config.toml
train_examples = 39062
spec_augment = false
win_length = 400
tokenizer = "word"
encoder_norm = "rmsnorm"
encoder_mlp_ratio = 6
encoder_qk_norm = false
encoder_drop_path = 0.05
text_encoder_activation = "gelu"
text_encoder_bias = "none"
optimizer = "muon"
adamw_lr_other_params = 0.00073
warmup_steps = 1820
Rows from block 8 of the audio encoder of a small contrastive audio-text model, named by matrix and row number. Rows with one number belong to one neuron. Each number is 200 + 40 x the weight over its row's rms, rounded and kept within 0 to 999. All counts start at 0.
After each neuron's rows are labels from the 100 clips, of 14976, where the neuron reaches its highest value: "top examples" is what is common among them; "lies over" is the class under the peak. Only what is clearly more common there than usual is listed. The data: synthesized solo parts of chorales (CocoChorales).
# fc1: MLP up (encoder.blocks.8.mlp.fc1.weight, 2304x384), inputs 128-191
# fc2: MLP down (encoder.blocks.8.mlp.fc2.weight, 384x2304, transposed), outputs 128-191

fc1.400,189,196,207,151,215,234,247,195,205,207,230,228,195,192,234,233,180,202,136,175,172,184,212,251,198,200,214,164,182,264,174,153,230,182,195,188,193,262,186,140,179,198,232,232,207,235,193,152,243,117,288,215,171,125,238,183,176,201,266,165,198,191,206,172
fc2.400,167,165,201,175,216,214,230,184,163,232,238,201,195,161,209,233,241,210,147,188,247,214,222,227,194,258,206,158,267,301,185,149,254,188,221,209,174,162,136,160,201,198,185,212,222,245,206,199,262,145,246,186,204,184,243,183,178,190,208,180,199,220,120,237
top examples: note F#4; note E4; viola; note G#4
lies over: E4

fc1.604,250,221,210,255,191,210,68,162,152,131,236,185,194,218,140,173,223,214,105,218,219,287,137,161,142,214,190,148,267,177,215,244,145,214,210,181,179,240,140,209,199,188,271,190,147,209,177,157,223,229,175,244,227,219,219,160,126,226,197,209,176,308,268,184
fc2.604,244,176,141,173,220,224,173,107,183,143,189,201,116,208,184,142,260,216,110,209,214,247,183,192,157,140,163,160,221,152,175,199,223,176,244,167,227,224,204,194,189,140,245,244,219,173,175,175,245,232,152,180,174,202,254,161,162,193,236,144,131,234,260,190
top examples: tuba; note A#3; note D#3
lies over: A#3

fc1.358,183,272,163,215,215,215,235,195,246,213,236,227,200,192,142,188,203,199,191,217,235,188,243,218,202,220,221,195,188,220,217,208,199,209,222,165,180,162,237,204,196,246,233,171,153,171,120,199,158,217,206,222,263,139,171,94,194,169,185,233,218,208,204,152
fc2.358,155,202,196,183,203,211,162,183,270,185,237,112,192,207,144,190,274,241,211,213,221,215,255,212,217,184,261,229,198,209,262,245,158,228,234,108,165,186,217,234,243,252,182,197,187,204,130,211,240,199,182,217,224,182,177,139,150,218,187,230,210,172,160,208
top examples: note A4; note B4
lies over: silence

fc1.732,177,197,200,235,170,132,181,155,196,224,139,223,177,177,200,198,164,124,213,123,167,201,172,217,212,213,136,190,265,170,140,164,186,109,174,182,219,189,220,227,189,218,236,197,286,134,209,191,208,169,175,277,242,157,234,208,274,274,216,142,206,192,144,214
fc2.732,194,198,188,291,189,144,175,180,187,232,160,258,129,169,186,178,215,198,174,174,105,156,151,175,250,228,217,165,194,163,196,217,276,194,240,238,245,208,262,210,201,176,206,191,217,74,175,170,217,196,271,237,160,201,194,247,254,207,166,218,185,210,152,260
top examples: violin; note A4; note B4
lies over: A4; B4

fc1.182,213,252,260,207,186,175,262,217,148,190,201,225,216,160,161,238,219,189,233,221,162,161,227,171,226,245,188,142,130,196,176,193,229,227,144,176,208,240,214,189,178,220,226,201,130,221,113,202,196,216,149,168,254,249,126,225,205,202,198,190,184,213,167,265
fc2.182,227,243,292,216,128,215,229,196,134,198,146,222,190,182,184,257,215,246,197,256,160,241,215,202,188,233,198,185,184,176,187,186,202,205,128,174,182,184,229,206,216,202,211,223,161,175,226,213,187,226,237,159,220,170,160,181,159,212,93,153,109,174,247,239
top examples: note F#4; note F#5; flute
lies over: silence

fc1.299,191,176,182,254,175,191,180,213,187,186,200,287,160,205,220,160,178,207,197,192,130,194,203,224,237,191,238,192,148,229,189,211,223,180,192,136,243,208,250,236,263,232,229,161,186,288,194,213,231,185,184,176,185,227,163,256,206,242,174,213,190,164,166,211
fc2.299,213,176,234,243,121,162,198,171,196,206,190,209,196,249,199,152,141,244,272,163,143,207,163,197,235,203,274,220,136,127,245,142,190,123,230,207,227,209,189,209,252,194,216,168,219,219,136,200,260,149,226,197,104,190,192,254,229,300,152,256,190,101,147,214
top examples: note E3; bassoon; note F#3; note G#3
lies over: E3

fc1.293,200,188,183,119,205,205,233,174,190,241,228,188,304,185,209,211,167,187,188,129,180,175,247,158,237,187,185,161,232,224,233,173,198,184,139,250,167,181,195,164,218,190,198,154,200,160,165,223,124,115,204,251,178,196,200,233,217,272,212,262,207,192,192,198
fc2.293,209,162,146,174,210,217,199,165,229,234,240,164,246,172,178,136,186,194,178,159,145,133,232,191,190,203,248,102,203,184,218,149,251,176,190,242,219,185,206,169,206,190,178,174,170,167,212,275,100,153,196,212,178,167,163,210,221,200,223,228,247,185,221,242
top examples: violin; note D5; note C#5; note E5
lies over: C#5; D5

fc1.192,193,198,207,183,185,272,255,220,139,142,189,209,225,134,230,167,243,100,224,144,209,170,126,119,164,194,198,179,164,181,175,232,150,220,214,206,120,187,172,231,245,235,287,270,180,186,191,218,181,219,178,221,209,185,204,221,163,182,239,162,157,207,181,152
fc2.192,151,223,220,139,194,197,186,240,122,180,167,215,165,172,189,165,249,208,211,196,185,232,84,196,182,158,207,127,180,228,186,199,189,221,283,255,154,191,208,155,224,221,265,261,211,241,168,233,182,219,164,250,162,189,222,197,158,124,219,177,144,199,157,198
top examples: violin; note D#5; note F5; note D3
lies over: D3; F5

fc1.65,268,191,270,231,169,234,203,146,301,184,144,204,178,193,265,182,190,180,192,216,180,208,225,245,172,195,193,223,194,205,220,243,189,213,196,193,143,168,208,221,225,208,251,181,186,254,252,141,143,153,226,222,235,235,169,276,212,241,73,202,213,194,173,256
fc2.65,292,179,236,269,140,220,192,143,226,221,177,157,221,192,249,254,220,307,235,142,238,198,214,222,197,259,226,203,205,221,241,195,199,195,193,185,225,192,141,216,254,172,251,120,219,188,229,192,176,192,253,189,205,206,208,232,238,214,183,263,266,163,137,210
top examples: note E3; tuba; note F#3; instrument: bassoon
lies over: E3

fc1.505,200,140,198,169,185,279,185,185,201,271,175,150,225,199,255,250,178,235,158,231,170,254,218,143,236,209,266,219,158,262,168,246,219,217,163,186,174,239,285,270,219,177,228,218,121,211,132,218,205,186,228,195,211,251,132,129,258,135,270,208,185,191,195,143
fc2.505,172,159,225,285,149,287,204,178,176,267,160,208,213,213,174,267,190,177,190,221,165,232,191,112,219,210,240,249,160,253,170,257,220,194,152,178,140,170,189,205,211,139,259,138,141,166,187,185,240,208,228,197,175,246,190,185,192,279,215,232,179,162,155,153
top examples: note A4
lies over: silence

fc1.230,155,216,184,209,218,224,202,182,133,261,147,221,183,165,156,226,174,221,199,319,201,182,190,209,181,179,130,248,275,219,205,112,201,250,252,200,146,176,194,246,174,136,249,120,220,185,185,171,186,215,261,236,239,203,236,166,181,275,211,161,184,234,247,190
fc2.230,179,168,233,157,209,230,204,175,164,233,195,204,182,177,197,163,192,198,153,252,201,207,167,183,186,170,165,249,211,153,173,136,221,242,259,237,202,201,212,163,192,62,214,192,226,182,156,189,164,279,231,198,222,231,256,176,153,154,229,169,156,218,181,163
top examples: tuba; note D3; note A3; note G3
lies over: D3

fc1.286,225,183,219,223,181,167,287,121,225,257,148,198,173,162,107,226,154,241,222,217,184,189,156,241,287,174,299,253,200,201,215,224,167,146,220,219,230,148,157,169,215,171,207,157,171,211,239,171,143,178,162,189,192,264,192,163,260,277,199,173,194,215,161,200
fc2.286,231,199,196,262,151,104,259,113,225,237,177,212,190,215,187,195,152,228,241,179,138,238,156,111,240,247,223,262,191,239,212,203,201,149,168,155,232,192,221,170,228,153,195,130,209,181,263,198,227,216,207,161,141,281,184,245,265,239,220,190,230,212,256,205
top examples: note E3; note B3; tuba; instrument: bassoon
lies over: E3

fc1.240,189,258,238,216,204,279,187,178,243,283,175,121,178,286,210,175,163,198,191,201,144,191,254,225,183,166,261,260,181,182,170,217,171,188,251,209,182,231,200,171,175,222,199,242,122,206,184,170,160,191,217,220,220,234,124,265,152,233,210,219,156,187,258,145
fc2.240,254,236,218,216,219,239,178,223,258,329,186,139,230,240,195,159,215,157,253,198,194,141,264,215,176,133,231,227,190,177,182,184,166,238,210,222,160,132,135,150,201,241,207,194,113,184,184,189,193,208,208,247,207,189,149,260,101,209,217,241,131,213,244,138
top examples: note F#4; note G#4; clarinet
lies over: silence

fc1.615,210,191,159,235,187,219,216,233,223,121,233,215,228,213,209,279,132,213,169,224,179,250,135,166,115,185,142,255,182,249,161,225,182,158,266,199,193,234,181,167,167,238,214,223,169,204,159,191,179,126,205,306,239,189,238,183,241,175,192,271,225,143,202,202
fc2.615,254,191,179,180,179,240,158,183,246,63,170,193,209,174,149,243,186,204,141,205,212,189,200,198,210,283,241,234,171,239,182,177,233,190,218,136,167,211,174,194,190,211,193,312,198,228,186,229,147,120,184,237,184,153,189,201,202,164,228,196,199,161,168,247
top examples: note D4; note E5; trumpet; note F#5
lies over: silence

fc1.470,202,166,199,191,263,234,275,155,179,213,225,252,190,158,151,197,196,187,252,174,175,126,174,248,161,202,144,241,202,179,152,213,157,170,174,186,175,244,146,285,143,287,274,264,185,117,112,163,190,222,195,228,128,272,257,191,226,203,235,144,270,175,203,187
fc2.470,203,235,209,225,219,155,235,167,216,238,205,245,169,146,185,136,276,194,221,139,139,167,233,293,227,253,238,223,253,183,114,215,155,207,206,242,184,224,198,177,149,230,215,203,239,163,169,182,157,236,201,188,123,244,208,215,155,189,180,206,230,228,221,231
top examples: note G5; note A5; trumpet
lies over: A5

fc1.363,200,179,249,197,163,164,238,230,206,132,147,203,136,205,179,230,184,180,240,152,221,287,186,240,212,215,126,321,194,227,187,231,152,242,204,272,195,238,185,255,223,215,198,202,142,192,85,218,194,238,226,216,156,165,225,211,210,256,212,221,176,179,217,164
fc2.363,161,148,279,158,214,165,217,191,203,191,153,226,105,207,224,182,216,191,277,85,153,233,224,286,167,197,146,261,232,243,148,252,162,224,218,223,161,220,211,283,245,199,193,198,198,200,77,210,253,265,199,182,162,222,213,229,132,245,129,201,198,194,187,162
top examples: note C5; note A#4; note C#5; horn
lies over: C5

fc1.47,234,206,187,230,152,223,276,240,127,214,167,197,229,189,252,279,190,195,148,246,207,229,221,212,215,232,213,127,152,233,194,116,195,181,174,219,176,235,195,202,257,155,215,187,156,264,207,204,160,212,173,202,261,145,240,211,199,239,215,220,173,174,169,243
fc2.47,225,200,140,194,161,205,233,234,160,214,115,191,265,260,191,249,223,232,176,234,218,212,207,205,230,253,193,162,191,223,205,165,242,176,176,243,239,259,218,233,267,165,154,261,157,195,175,216,124,225,194,200,231,115,219,257,276,184,176,199,167,171,194,296
top examples: tuba; note C#4; note D4
lies over: C#4

fc1.309,145,260,205,170,164,210,194,197,134,166,128,262,250,224,187,174,152,164,254,220,191,183,211,161,126,256,192,270,209,211,212,189,246,224,200,131,230,240,135,206,158,164,174,165,290,202,180,199,126,218,174,193,223,237,260,190,218,172,210,214,170,175,139,229
fc2.309,110,185,245,119,190,224,114,144,161,141,135,208,173,180,269,212,186,214,292,175,228,168,180,179,190,251,194,260,248,156,290,225,173,192,180,164,219,248,150,186,172,184,94,209,317,203,138,198,201,224,234,186,184,225,213,222,156,217,180,191,211,144,158,279
top examples: note G5; trumpet
lies over: silence

fc1.683,103,245,185,219,249,229,224,225,234,175,217,221,206,217,220,181,252,200,245,200,225,168,174,266,187,154,107,188,170,151,189,241,168,244,170,213,258,174,217,181,203,198,242,143,154,199,243,277,131,243,202,197,86,239,205,112,182,195,239,153,200,225,137,185
fc2.683,168,214,183,168,231,184,212,180,225,159,172,250,209,198,221,177,249,258,304,237,227,123,169,261,192,148,129,138,211,165,247,175,132,279,227,187,218,146,260,166,205,197,186,146,194,218,229,300,146,221,257,236,126,200,196,142,175,162,185,149,207,196,205,218
top examples: note G5; note A5; note A4; violin
lies over: silence

fc1.426,212,211,180,160,245,188,223,205,126,169,142,211,200,176,177,224,234,226,180,204,205,201,130,141,178,292,152,202,161,234,217,211,171,239,251,184,169,271,214,153,224,184,227,190,105,186,214,184,231,210,220,223,199,192,157,252,191,196,202,287,151,278,93,165
fc2.426,211,245,178,122,219,251,217,176,186,146,176,166,213,150,135,214,196,254,171,208,211,247,169,184,170,209,144,187,204,218,152,145,110,248,241,187,139,266,233,167,280,134,262,199,132,134,199,244,273,206,168,188,186,209,176,204,177,141,195,268,189,253,135,135
top examples: note C5; note A#4; note C4; horn
lies over: silence

fc1.562,135,173,189,240,222,208,300,274,224,147,113,176,182,223,116,242,220,250,174,206,151,190,289,159,209,160,128,207,202,212,180,207,255,210,204,256,168,255,253,208,181,213,144,175,213,233,162,170,158,131,134,257,237,212,160,224,211,171,182,196,294,153,325,189
fc2.562,189,176,255,202,223,232,262,165,247,140,121,162,184,190,197,248,246,221,165,196,150,209,229,180,132,224,202,218,229,152,157,165,236,204,162,281,107,168,198,175,203,193,176,178,220,210,195,215,157,223,172,271,249,248,150,186,220,159,188,208,233,163,236,242
top examples: note C5; violin; note A#4
lies over: C5

fc1.597,161,162,156,218,135,195,202,243,166,137,191,163,219,181,167,246,179,182,211,239,239,226,212,172,212,227,245,186,245,162,143,170,150,232,186,194,180,191,142,152,248,273,66,180,234,210,176,210,193,174,240,239,222,208,190,204,180,206,197,185,202,177,224,127
fc2.597,213,132,179,195,135,245,160,201,286,151,158,180,178,197,173,185,199,279,271,183,244,162,207,214,221,265,262,196,218,185,214,131,151,212,170,216,162,168,174,191,216,239,118,231,267,188,193,249,217,189,201,185,244,245,205,198,197,181,236,166,150,251,182,192
top examples: violin; note C#5; note F#5; note G#5
lies over: C#5

fc1.370,219,131,230,209,156,193,146,225,177,193,165,146,193,164,219,151,194,156,193,257,155,254,228,189,252,241,222,133,236,213,242,178,230,149,213,181,178,173,155,160,243,179,170,221,240,179,203,171,187,195,172,175,183,190,255,162,165,210,205,134,225,216,213,183
fc2.370,265,106,224,212,169,204,155,221,160,140,177,247,211,173,196,174,176,198,227,234,151,153,198,175,221,254,222,101,239,164,238,140,223,169,219,131,175,181,207,158,219,189,134,204,193,99,158,174,203,159,204,115,181,159,214,240,210,200,263,193,177,169,248,181
top examples: oboe; note A#4; note G#4
lies over: A#4

fc1.42,241,172,142,216,142,281,212,208,180,243,220,186,167,217,147,164,244,206,182,124,225,185,209,208,176,184,212,232,177,219,201,242,138,211,177,160,166,199,178,216,202,188,181,151,189,254,158,171,211,144,112,225,199,175,186,189,172,189,175,167,227,145,231,253
fc2.42,271,194,170,233,172,267,217,155,164,264,174,181,183,181,233,175,240,176,230,148,152,181,206,251,220,217,190,252,193,237,170,199,203,152,183,180,198,181,205,173,193,195,235,189,192,281,224,183,245,178,189,189,146,147,159,236,128,177,217,215,165,189,205,276
top examples: note C5; note A#4; oboe; note C4
lies over: silence

fc1.351,164,159,167,198,204,223,205,312,247,134,254,164,157,216,176,275,189,166,234,244,203,195,221,153,235,222,175,220,164,223,171,165,153,217,177,217,199,241,170,235,191,184,150,222,170,162,196,188,175,200,205,280,98,197,159,162,193,174,205,206,148,176,202,223
fc2.351,269,62,161,193,216,178,178,250,256,175,173,231,188,215,187,229,190,257,263,135,212,221,277,239,206,206,138,199,197,107,179,184,135,177,208,184,240,181,177,214,194,195,182,225,231,217,199,163,127,238,174,202,158,209,204,141,180,241,173,168,123,278,174,219
top examples: note F#4; note F3; note G#4; instrument: clarinet
lies over: silence

fc1.651,230,152,91,241,162,113,256,187,170,184,191,175,220,252,218,201,213,205,201,159,230,226,187,245,182,310,236,102,180,194,171,133,173,186,226,176,240,205,191,178,224,232,121,260,200,250,258,175,195,238,186,206,203,197,220,172,268,176,172,157,173,203,73,217
fc2.651,316,99,74,215,205,200,219,180,226,108,148,198,223,216,195,198,202,220,214,189,228,179,149,250,226,266,192,137,258,145,183,166,173,192,187,191,306,262,215,208,188,232,172,273,174,260,234,172,154,208,88,177,151,178,151,210,212,211,155,261,134,151,158,260
top examples: tuba; note C#4; note G#3; note F#3
lies over: C#4

fc1.492,95,205,257,132,184,117,260,183,127,223,139,199,165,142,252,180,155,207,214,260,205,219,280,163,181,230,171,228,147,199,262,165,262,154,255,332,133,191,176,195,239,233,135,167,214,232,195,189,171,198,159,229,157,142,168,177,198,210,304,181,233,175,127,180
fc2.492,185,166,190,161,202,174,211,140,205,198,123,184,190,159,259,257,184,207,197,254,176,206,178,157,196,262,138,228,178,284,211,191,277,208,230,270,174,138,208,133,236,212,48,149,230,189,217,232,232,221,190,201,151,190,178,242,267,201,204,264,230,134,202,184
top examples: violin; note A#4; note G4
lies over: A#4

fc1.350,177,246,135,237,186,205,185,190,164,229,198,225,187,213,260,164,224,258,192,204,164,197,148,201,109,255,154,271,204,229,129,203,151,224,212,224,238,201,168,191,128,231,195,179,226,202,178,143,227,230,241,182,76,238,176,190,241,199,153,287,249,268,187,194
fc2.350,190,239,205,271,131,244,175,200,164,214,163,197,237,210,220,191,219,265,241,138,211,193,120,188,207,246,232,227,183,106,206,214,179,174,212,233,178,220,162,194,110,219,167,205,276,207,239,210,178,229,224,199,117,253,181,199,202,154,133,303,189,215,161,189
top examples: note E3; note A3; note A4; tuba
lies over: E3; B4

fc1.95,230,208,290,201,221,187,198,225,223,178,244,164,176,206,129,160,223,183,213,245,203,123,188,232,226,246,250,216,157,238,173,255,246,155,144,238,100,227,135,195,192,219,166,230,172,209,138,198,178,207,149,190,222,237,265,205,164,172,204,217,187,179,185,173
fc2.95,167,183,183,194,254,156,178,257,206,252,249,152,160,236,143,137,220,230,255,236,236,123,194,195,206,212,227,199,126,199,250,239,227,168,176,248,161,197,166,246,210,205,279,189,156,190,175,254,153,214,212,223,197,194,210,165,62,206,248,226,144,211,178,237
top examples: note F#4; clarinet; viola
lies over: silence; F#4

fc1.469,270,267,223,261,215,207,215,184,260,220,147,240,207,202,287,225,171,183,207,222,191,198,206,247,181,201,197,267,179,149,181,170,152,209,137,149,208,213,207,222,180,231,187,179,241,244,277,139,147,128,203,128,189,245,243,246,242,259,96,212,265,196,129,226
fc2.469,255,263,275,293,166,223,237,184,251,225,155,212,200,168,232,298,221,265,249,172,213,207,167,237,188,267,240,228,180,118,207,100,170,203,190,160,194,237,185,266,247,181,204,170,160,224,253,176,154,211,252,202,224,239,200,292,261,222,154,230,237,222,136,229
top examples: note E3; note F#3; cello; tuba
lies over: E3

fc1.411,235,181,173,226,285,201,223,216,162,187,240,225,101,152,159,217,202,176,168,243,178,232,184,156,197,97,271,190,183,277,179,208,180,187,169,156,243,234,256,196,203,229,211,130,117,100,210,200,140,152,229,252,234,228,149,176,148,253,197,176,203,225,235,219
fc2.411,269,152,185,203,214,141,176,199,178,189,209,192,139,125,157,215,138,164,180,254,133,261,193,167,171,174,197,220,167,249,222,191,196,204,143,163,207,246,221,213,218,239,215,131,139,136,217,199,138,170,192,207,220,229,163,188,140,237,218,142,158,220,254,228
top examples: note F#5; note F#4; trumpet
lies over: silence

fc1.494,195,171,209,194,158,186,91,181,171,230,234,212,187,218,206,287,253,288,170,198,200,228,199,172,229,190,168,231,188,256,227,209,189,251,251,240,151,183,198,183,245,232,233,183,124,209,231,213,198,200,132,278,190,236,171,253,137,248,282,186,196,209,338,215
fc2.494,213,150,239,137,141,198,138,158,213,196,162,215,232,168,271,251,190,225,239,190,143,225,174,221,222,153,193,162,236,284,176,217,189,152,247,215,109,206,228,173,271,232,256,168,177,198,214,212,134,193,175,235,145,253,192,266,204,239,269,231,159,193,321,154
top examples: note F#5; flute; trumpet
lies over: F#5; F5

fc1.675,202,249,206,229,249,282,170,215,194,134,172,219,181,140,141,177,184,176,157,151,167,186,225,187,169,197,212,283,213,227,116,168,217,201,211,202,207,221,153,228,197,170,144,291,215,253,166,178,243,172,113,225,129,208,169,235,141,179,240,204,274,255,184,218
fc2.675,190,185,145,157,290,194,186,133,211,124,218,215,123,186,102,177,228,192,190,220,220,134,142,213,222,165,216,262,149,216,222,191,182,161,149,139,185,215,196,171,185,246,138,244,165,288,196,136,275,153,167,251,137,186,228,228,143,247,214,221,251,186,130,160
top examples: note D4; note E4
lies over: silence

fc1.387,216,153,258,212,179,214,241,174,169,189,259,215,218,243,177,154,202,232,236,260,219,158,205,215,197,193,206,144,118,157,164,250,228,190,180,195,166,232,242,149,237,255,173,120,229,211,206,212,175,164,127,209,177,170,171,167,189,189,199,188,201,187,157,139
fc2.387,250,201,165,197,185,169,157,175,170,185,169,151,177,157,131,206,218,358,256,184,231,220,217,221,218,165,210,101,180,228,92,198,247,199,269,170,116,214,255,193,190,207,195,129,192,173,264,223,226,152,180,193,141,147,131,166,154,245,166,221,183,202,241,235
top examples: oboe; note A#4; note F#5
lies over: silence; A#4

fc1.14,206,146,132,221,242,192,188,186,218,230,219,197,163,180,141,203,206,215,181,174,248,244,98,251,206,139,254,180,238,222,201,169,218,158,139,196,247,228,182,156,187,195,227,262,148,163,209,205,209,184,114,220,160,253,189,218,249,194,178,176,241,300,138,209
fc2.14,206,168,125,240,185,212,225,132,175,192,177,239,186,221,125,145,205,238,103,170,184,252,169,221,212,170,250,157,208,130,163,182,219,155,164,188,229,217,214,180,202,190,240,259,154,152,251,218,225,201,123,193,164,256,169,243,167,184,139,214,231,227,157,282
top examples: tuba; note A#3; note G#3; note C4
lies over: A#3; G#3

fc1.55,144,240,228,68,215,186,237,251,197,232,179,221,198,185,167,215,231,204,202,110,237,231,275,185,197,144,149,165,207,157,138,257,257,264,192,203,257,152,196,217,189,208,201,179,182,195,215,139,196,166,172,233,134,189,182,203,186,275,214,161,247,242,150,184
fc2.55,178,200,207,83,208,144,254,270,218,172,194,200,241,181,197,248,252,202,164,143,194,124,217,196,162,179,180,218,227,205,151,274,228,199,238,229,296,148,222,175,214,255,156,195,143,229,219,99,165,196,207,165,129,246,270,215,237,247,147,193,165,178,172,202
top examples: oboe; note A#4
lies over: A#4

fc1.79,198,222,201,167,198,185,205,277,184,239,258,188,141,157,213,174,198,227,236,295,108,153,242,119,221,189,154,227,152,192,153,204,257,300,212,215,289,226,219,144,202,185,197,151,143,178,262,199,161,185,277,183,155,232,143,208,200,218,276,289,192,239,227,186
fc2.79,192,237,146,135,184,203,140,275,250,206,253,162,215,191,215,156,195,243,276,291,114,148,208,128,188,179,216,190,168,196,225,159,159,236,210,196,151,148,255,251,236,216,135,258,239,160,224,185,193,249,217,204,148,233,175,226,127,216,196,205,233,253,258,232
top examples: tuba; instrument: bassoon; note A#2; note B2
lies over: A#2; B2

fc1.522,213,178,236,196,267,178,243,248,166,182,174,304,194,150,244,204,157,191,214,197,199,212,174,216,159,283,221,167,221,132,241,230,234,151,224,154,168,240,188,195,188,209,266,114,191,176,241,198,200,207,220,193,243,223,198,141,176,211,142,187,200,258,152,242
fc2.522,202,183,159,207,273,101,227,233,135,162,168,190,147,169,195,207,187,188,243,188,216,196,204,194,148,309,162,158,180,170,257,225,246,176,168,151,218,224,257,216,228,184,239,148,181,187,206,211,204,203,165,175,171,191,234,191,162,196,182,170,171,314,177,238
top examples: note F#4; note E4
lies over: silence

fc1.484,192,225,213,291,228,221,210,168,225,176,222,231,167,261,197,171,193,240,215,129,179,208,247,154,125,241,157,187,181,233,185,187,223,222,124,225,197,177,225,162,211,135,210,214,249,187,217,169,168,199,192,273,210,231,253,199,147,188,235,200,225,155,152,159
fc2.484,201,194,206,291,194,196,178,135,187,243,232,263,144,183,240,227,191,250,268,183,224,194,203,265,130,212,182,209,210,241,209,202,200,192,127,208,210,173,233,191,203,168,221,263,209,191,224,142,212,241,220,193,183,193,235,272,95,208,186,206,147,211,168,196
top examples: note D4; clarinet; note E4
lies over: D4

fc1.11,206,239,165,176,173,249,221,247,137,222,242,176,312,237,209,280,182,200,189,179,193,204,228,153,140,227,201,172,238,188,144,121,196,237,159,152,208,241,226,146,225,253,191,254,233,216,196,142,202,155,123,186,189,200,264,225,260,225,214,217,138,184,145,157
fc2.11,149,186,148,206,173,200,150,222,113,173,222,233,273,262,214,217,205,228,176,291,167,173,175,195,197,310,230,161,244,261,197,116,221,175,160,200,206,203,216,152,230,241,199,253,197,211,214,226,174,162,171,186,245,190,184,251,264,166,153,231,145,184,203,150
top examples: tuba; note C#4; horn
lies over: C#4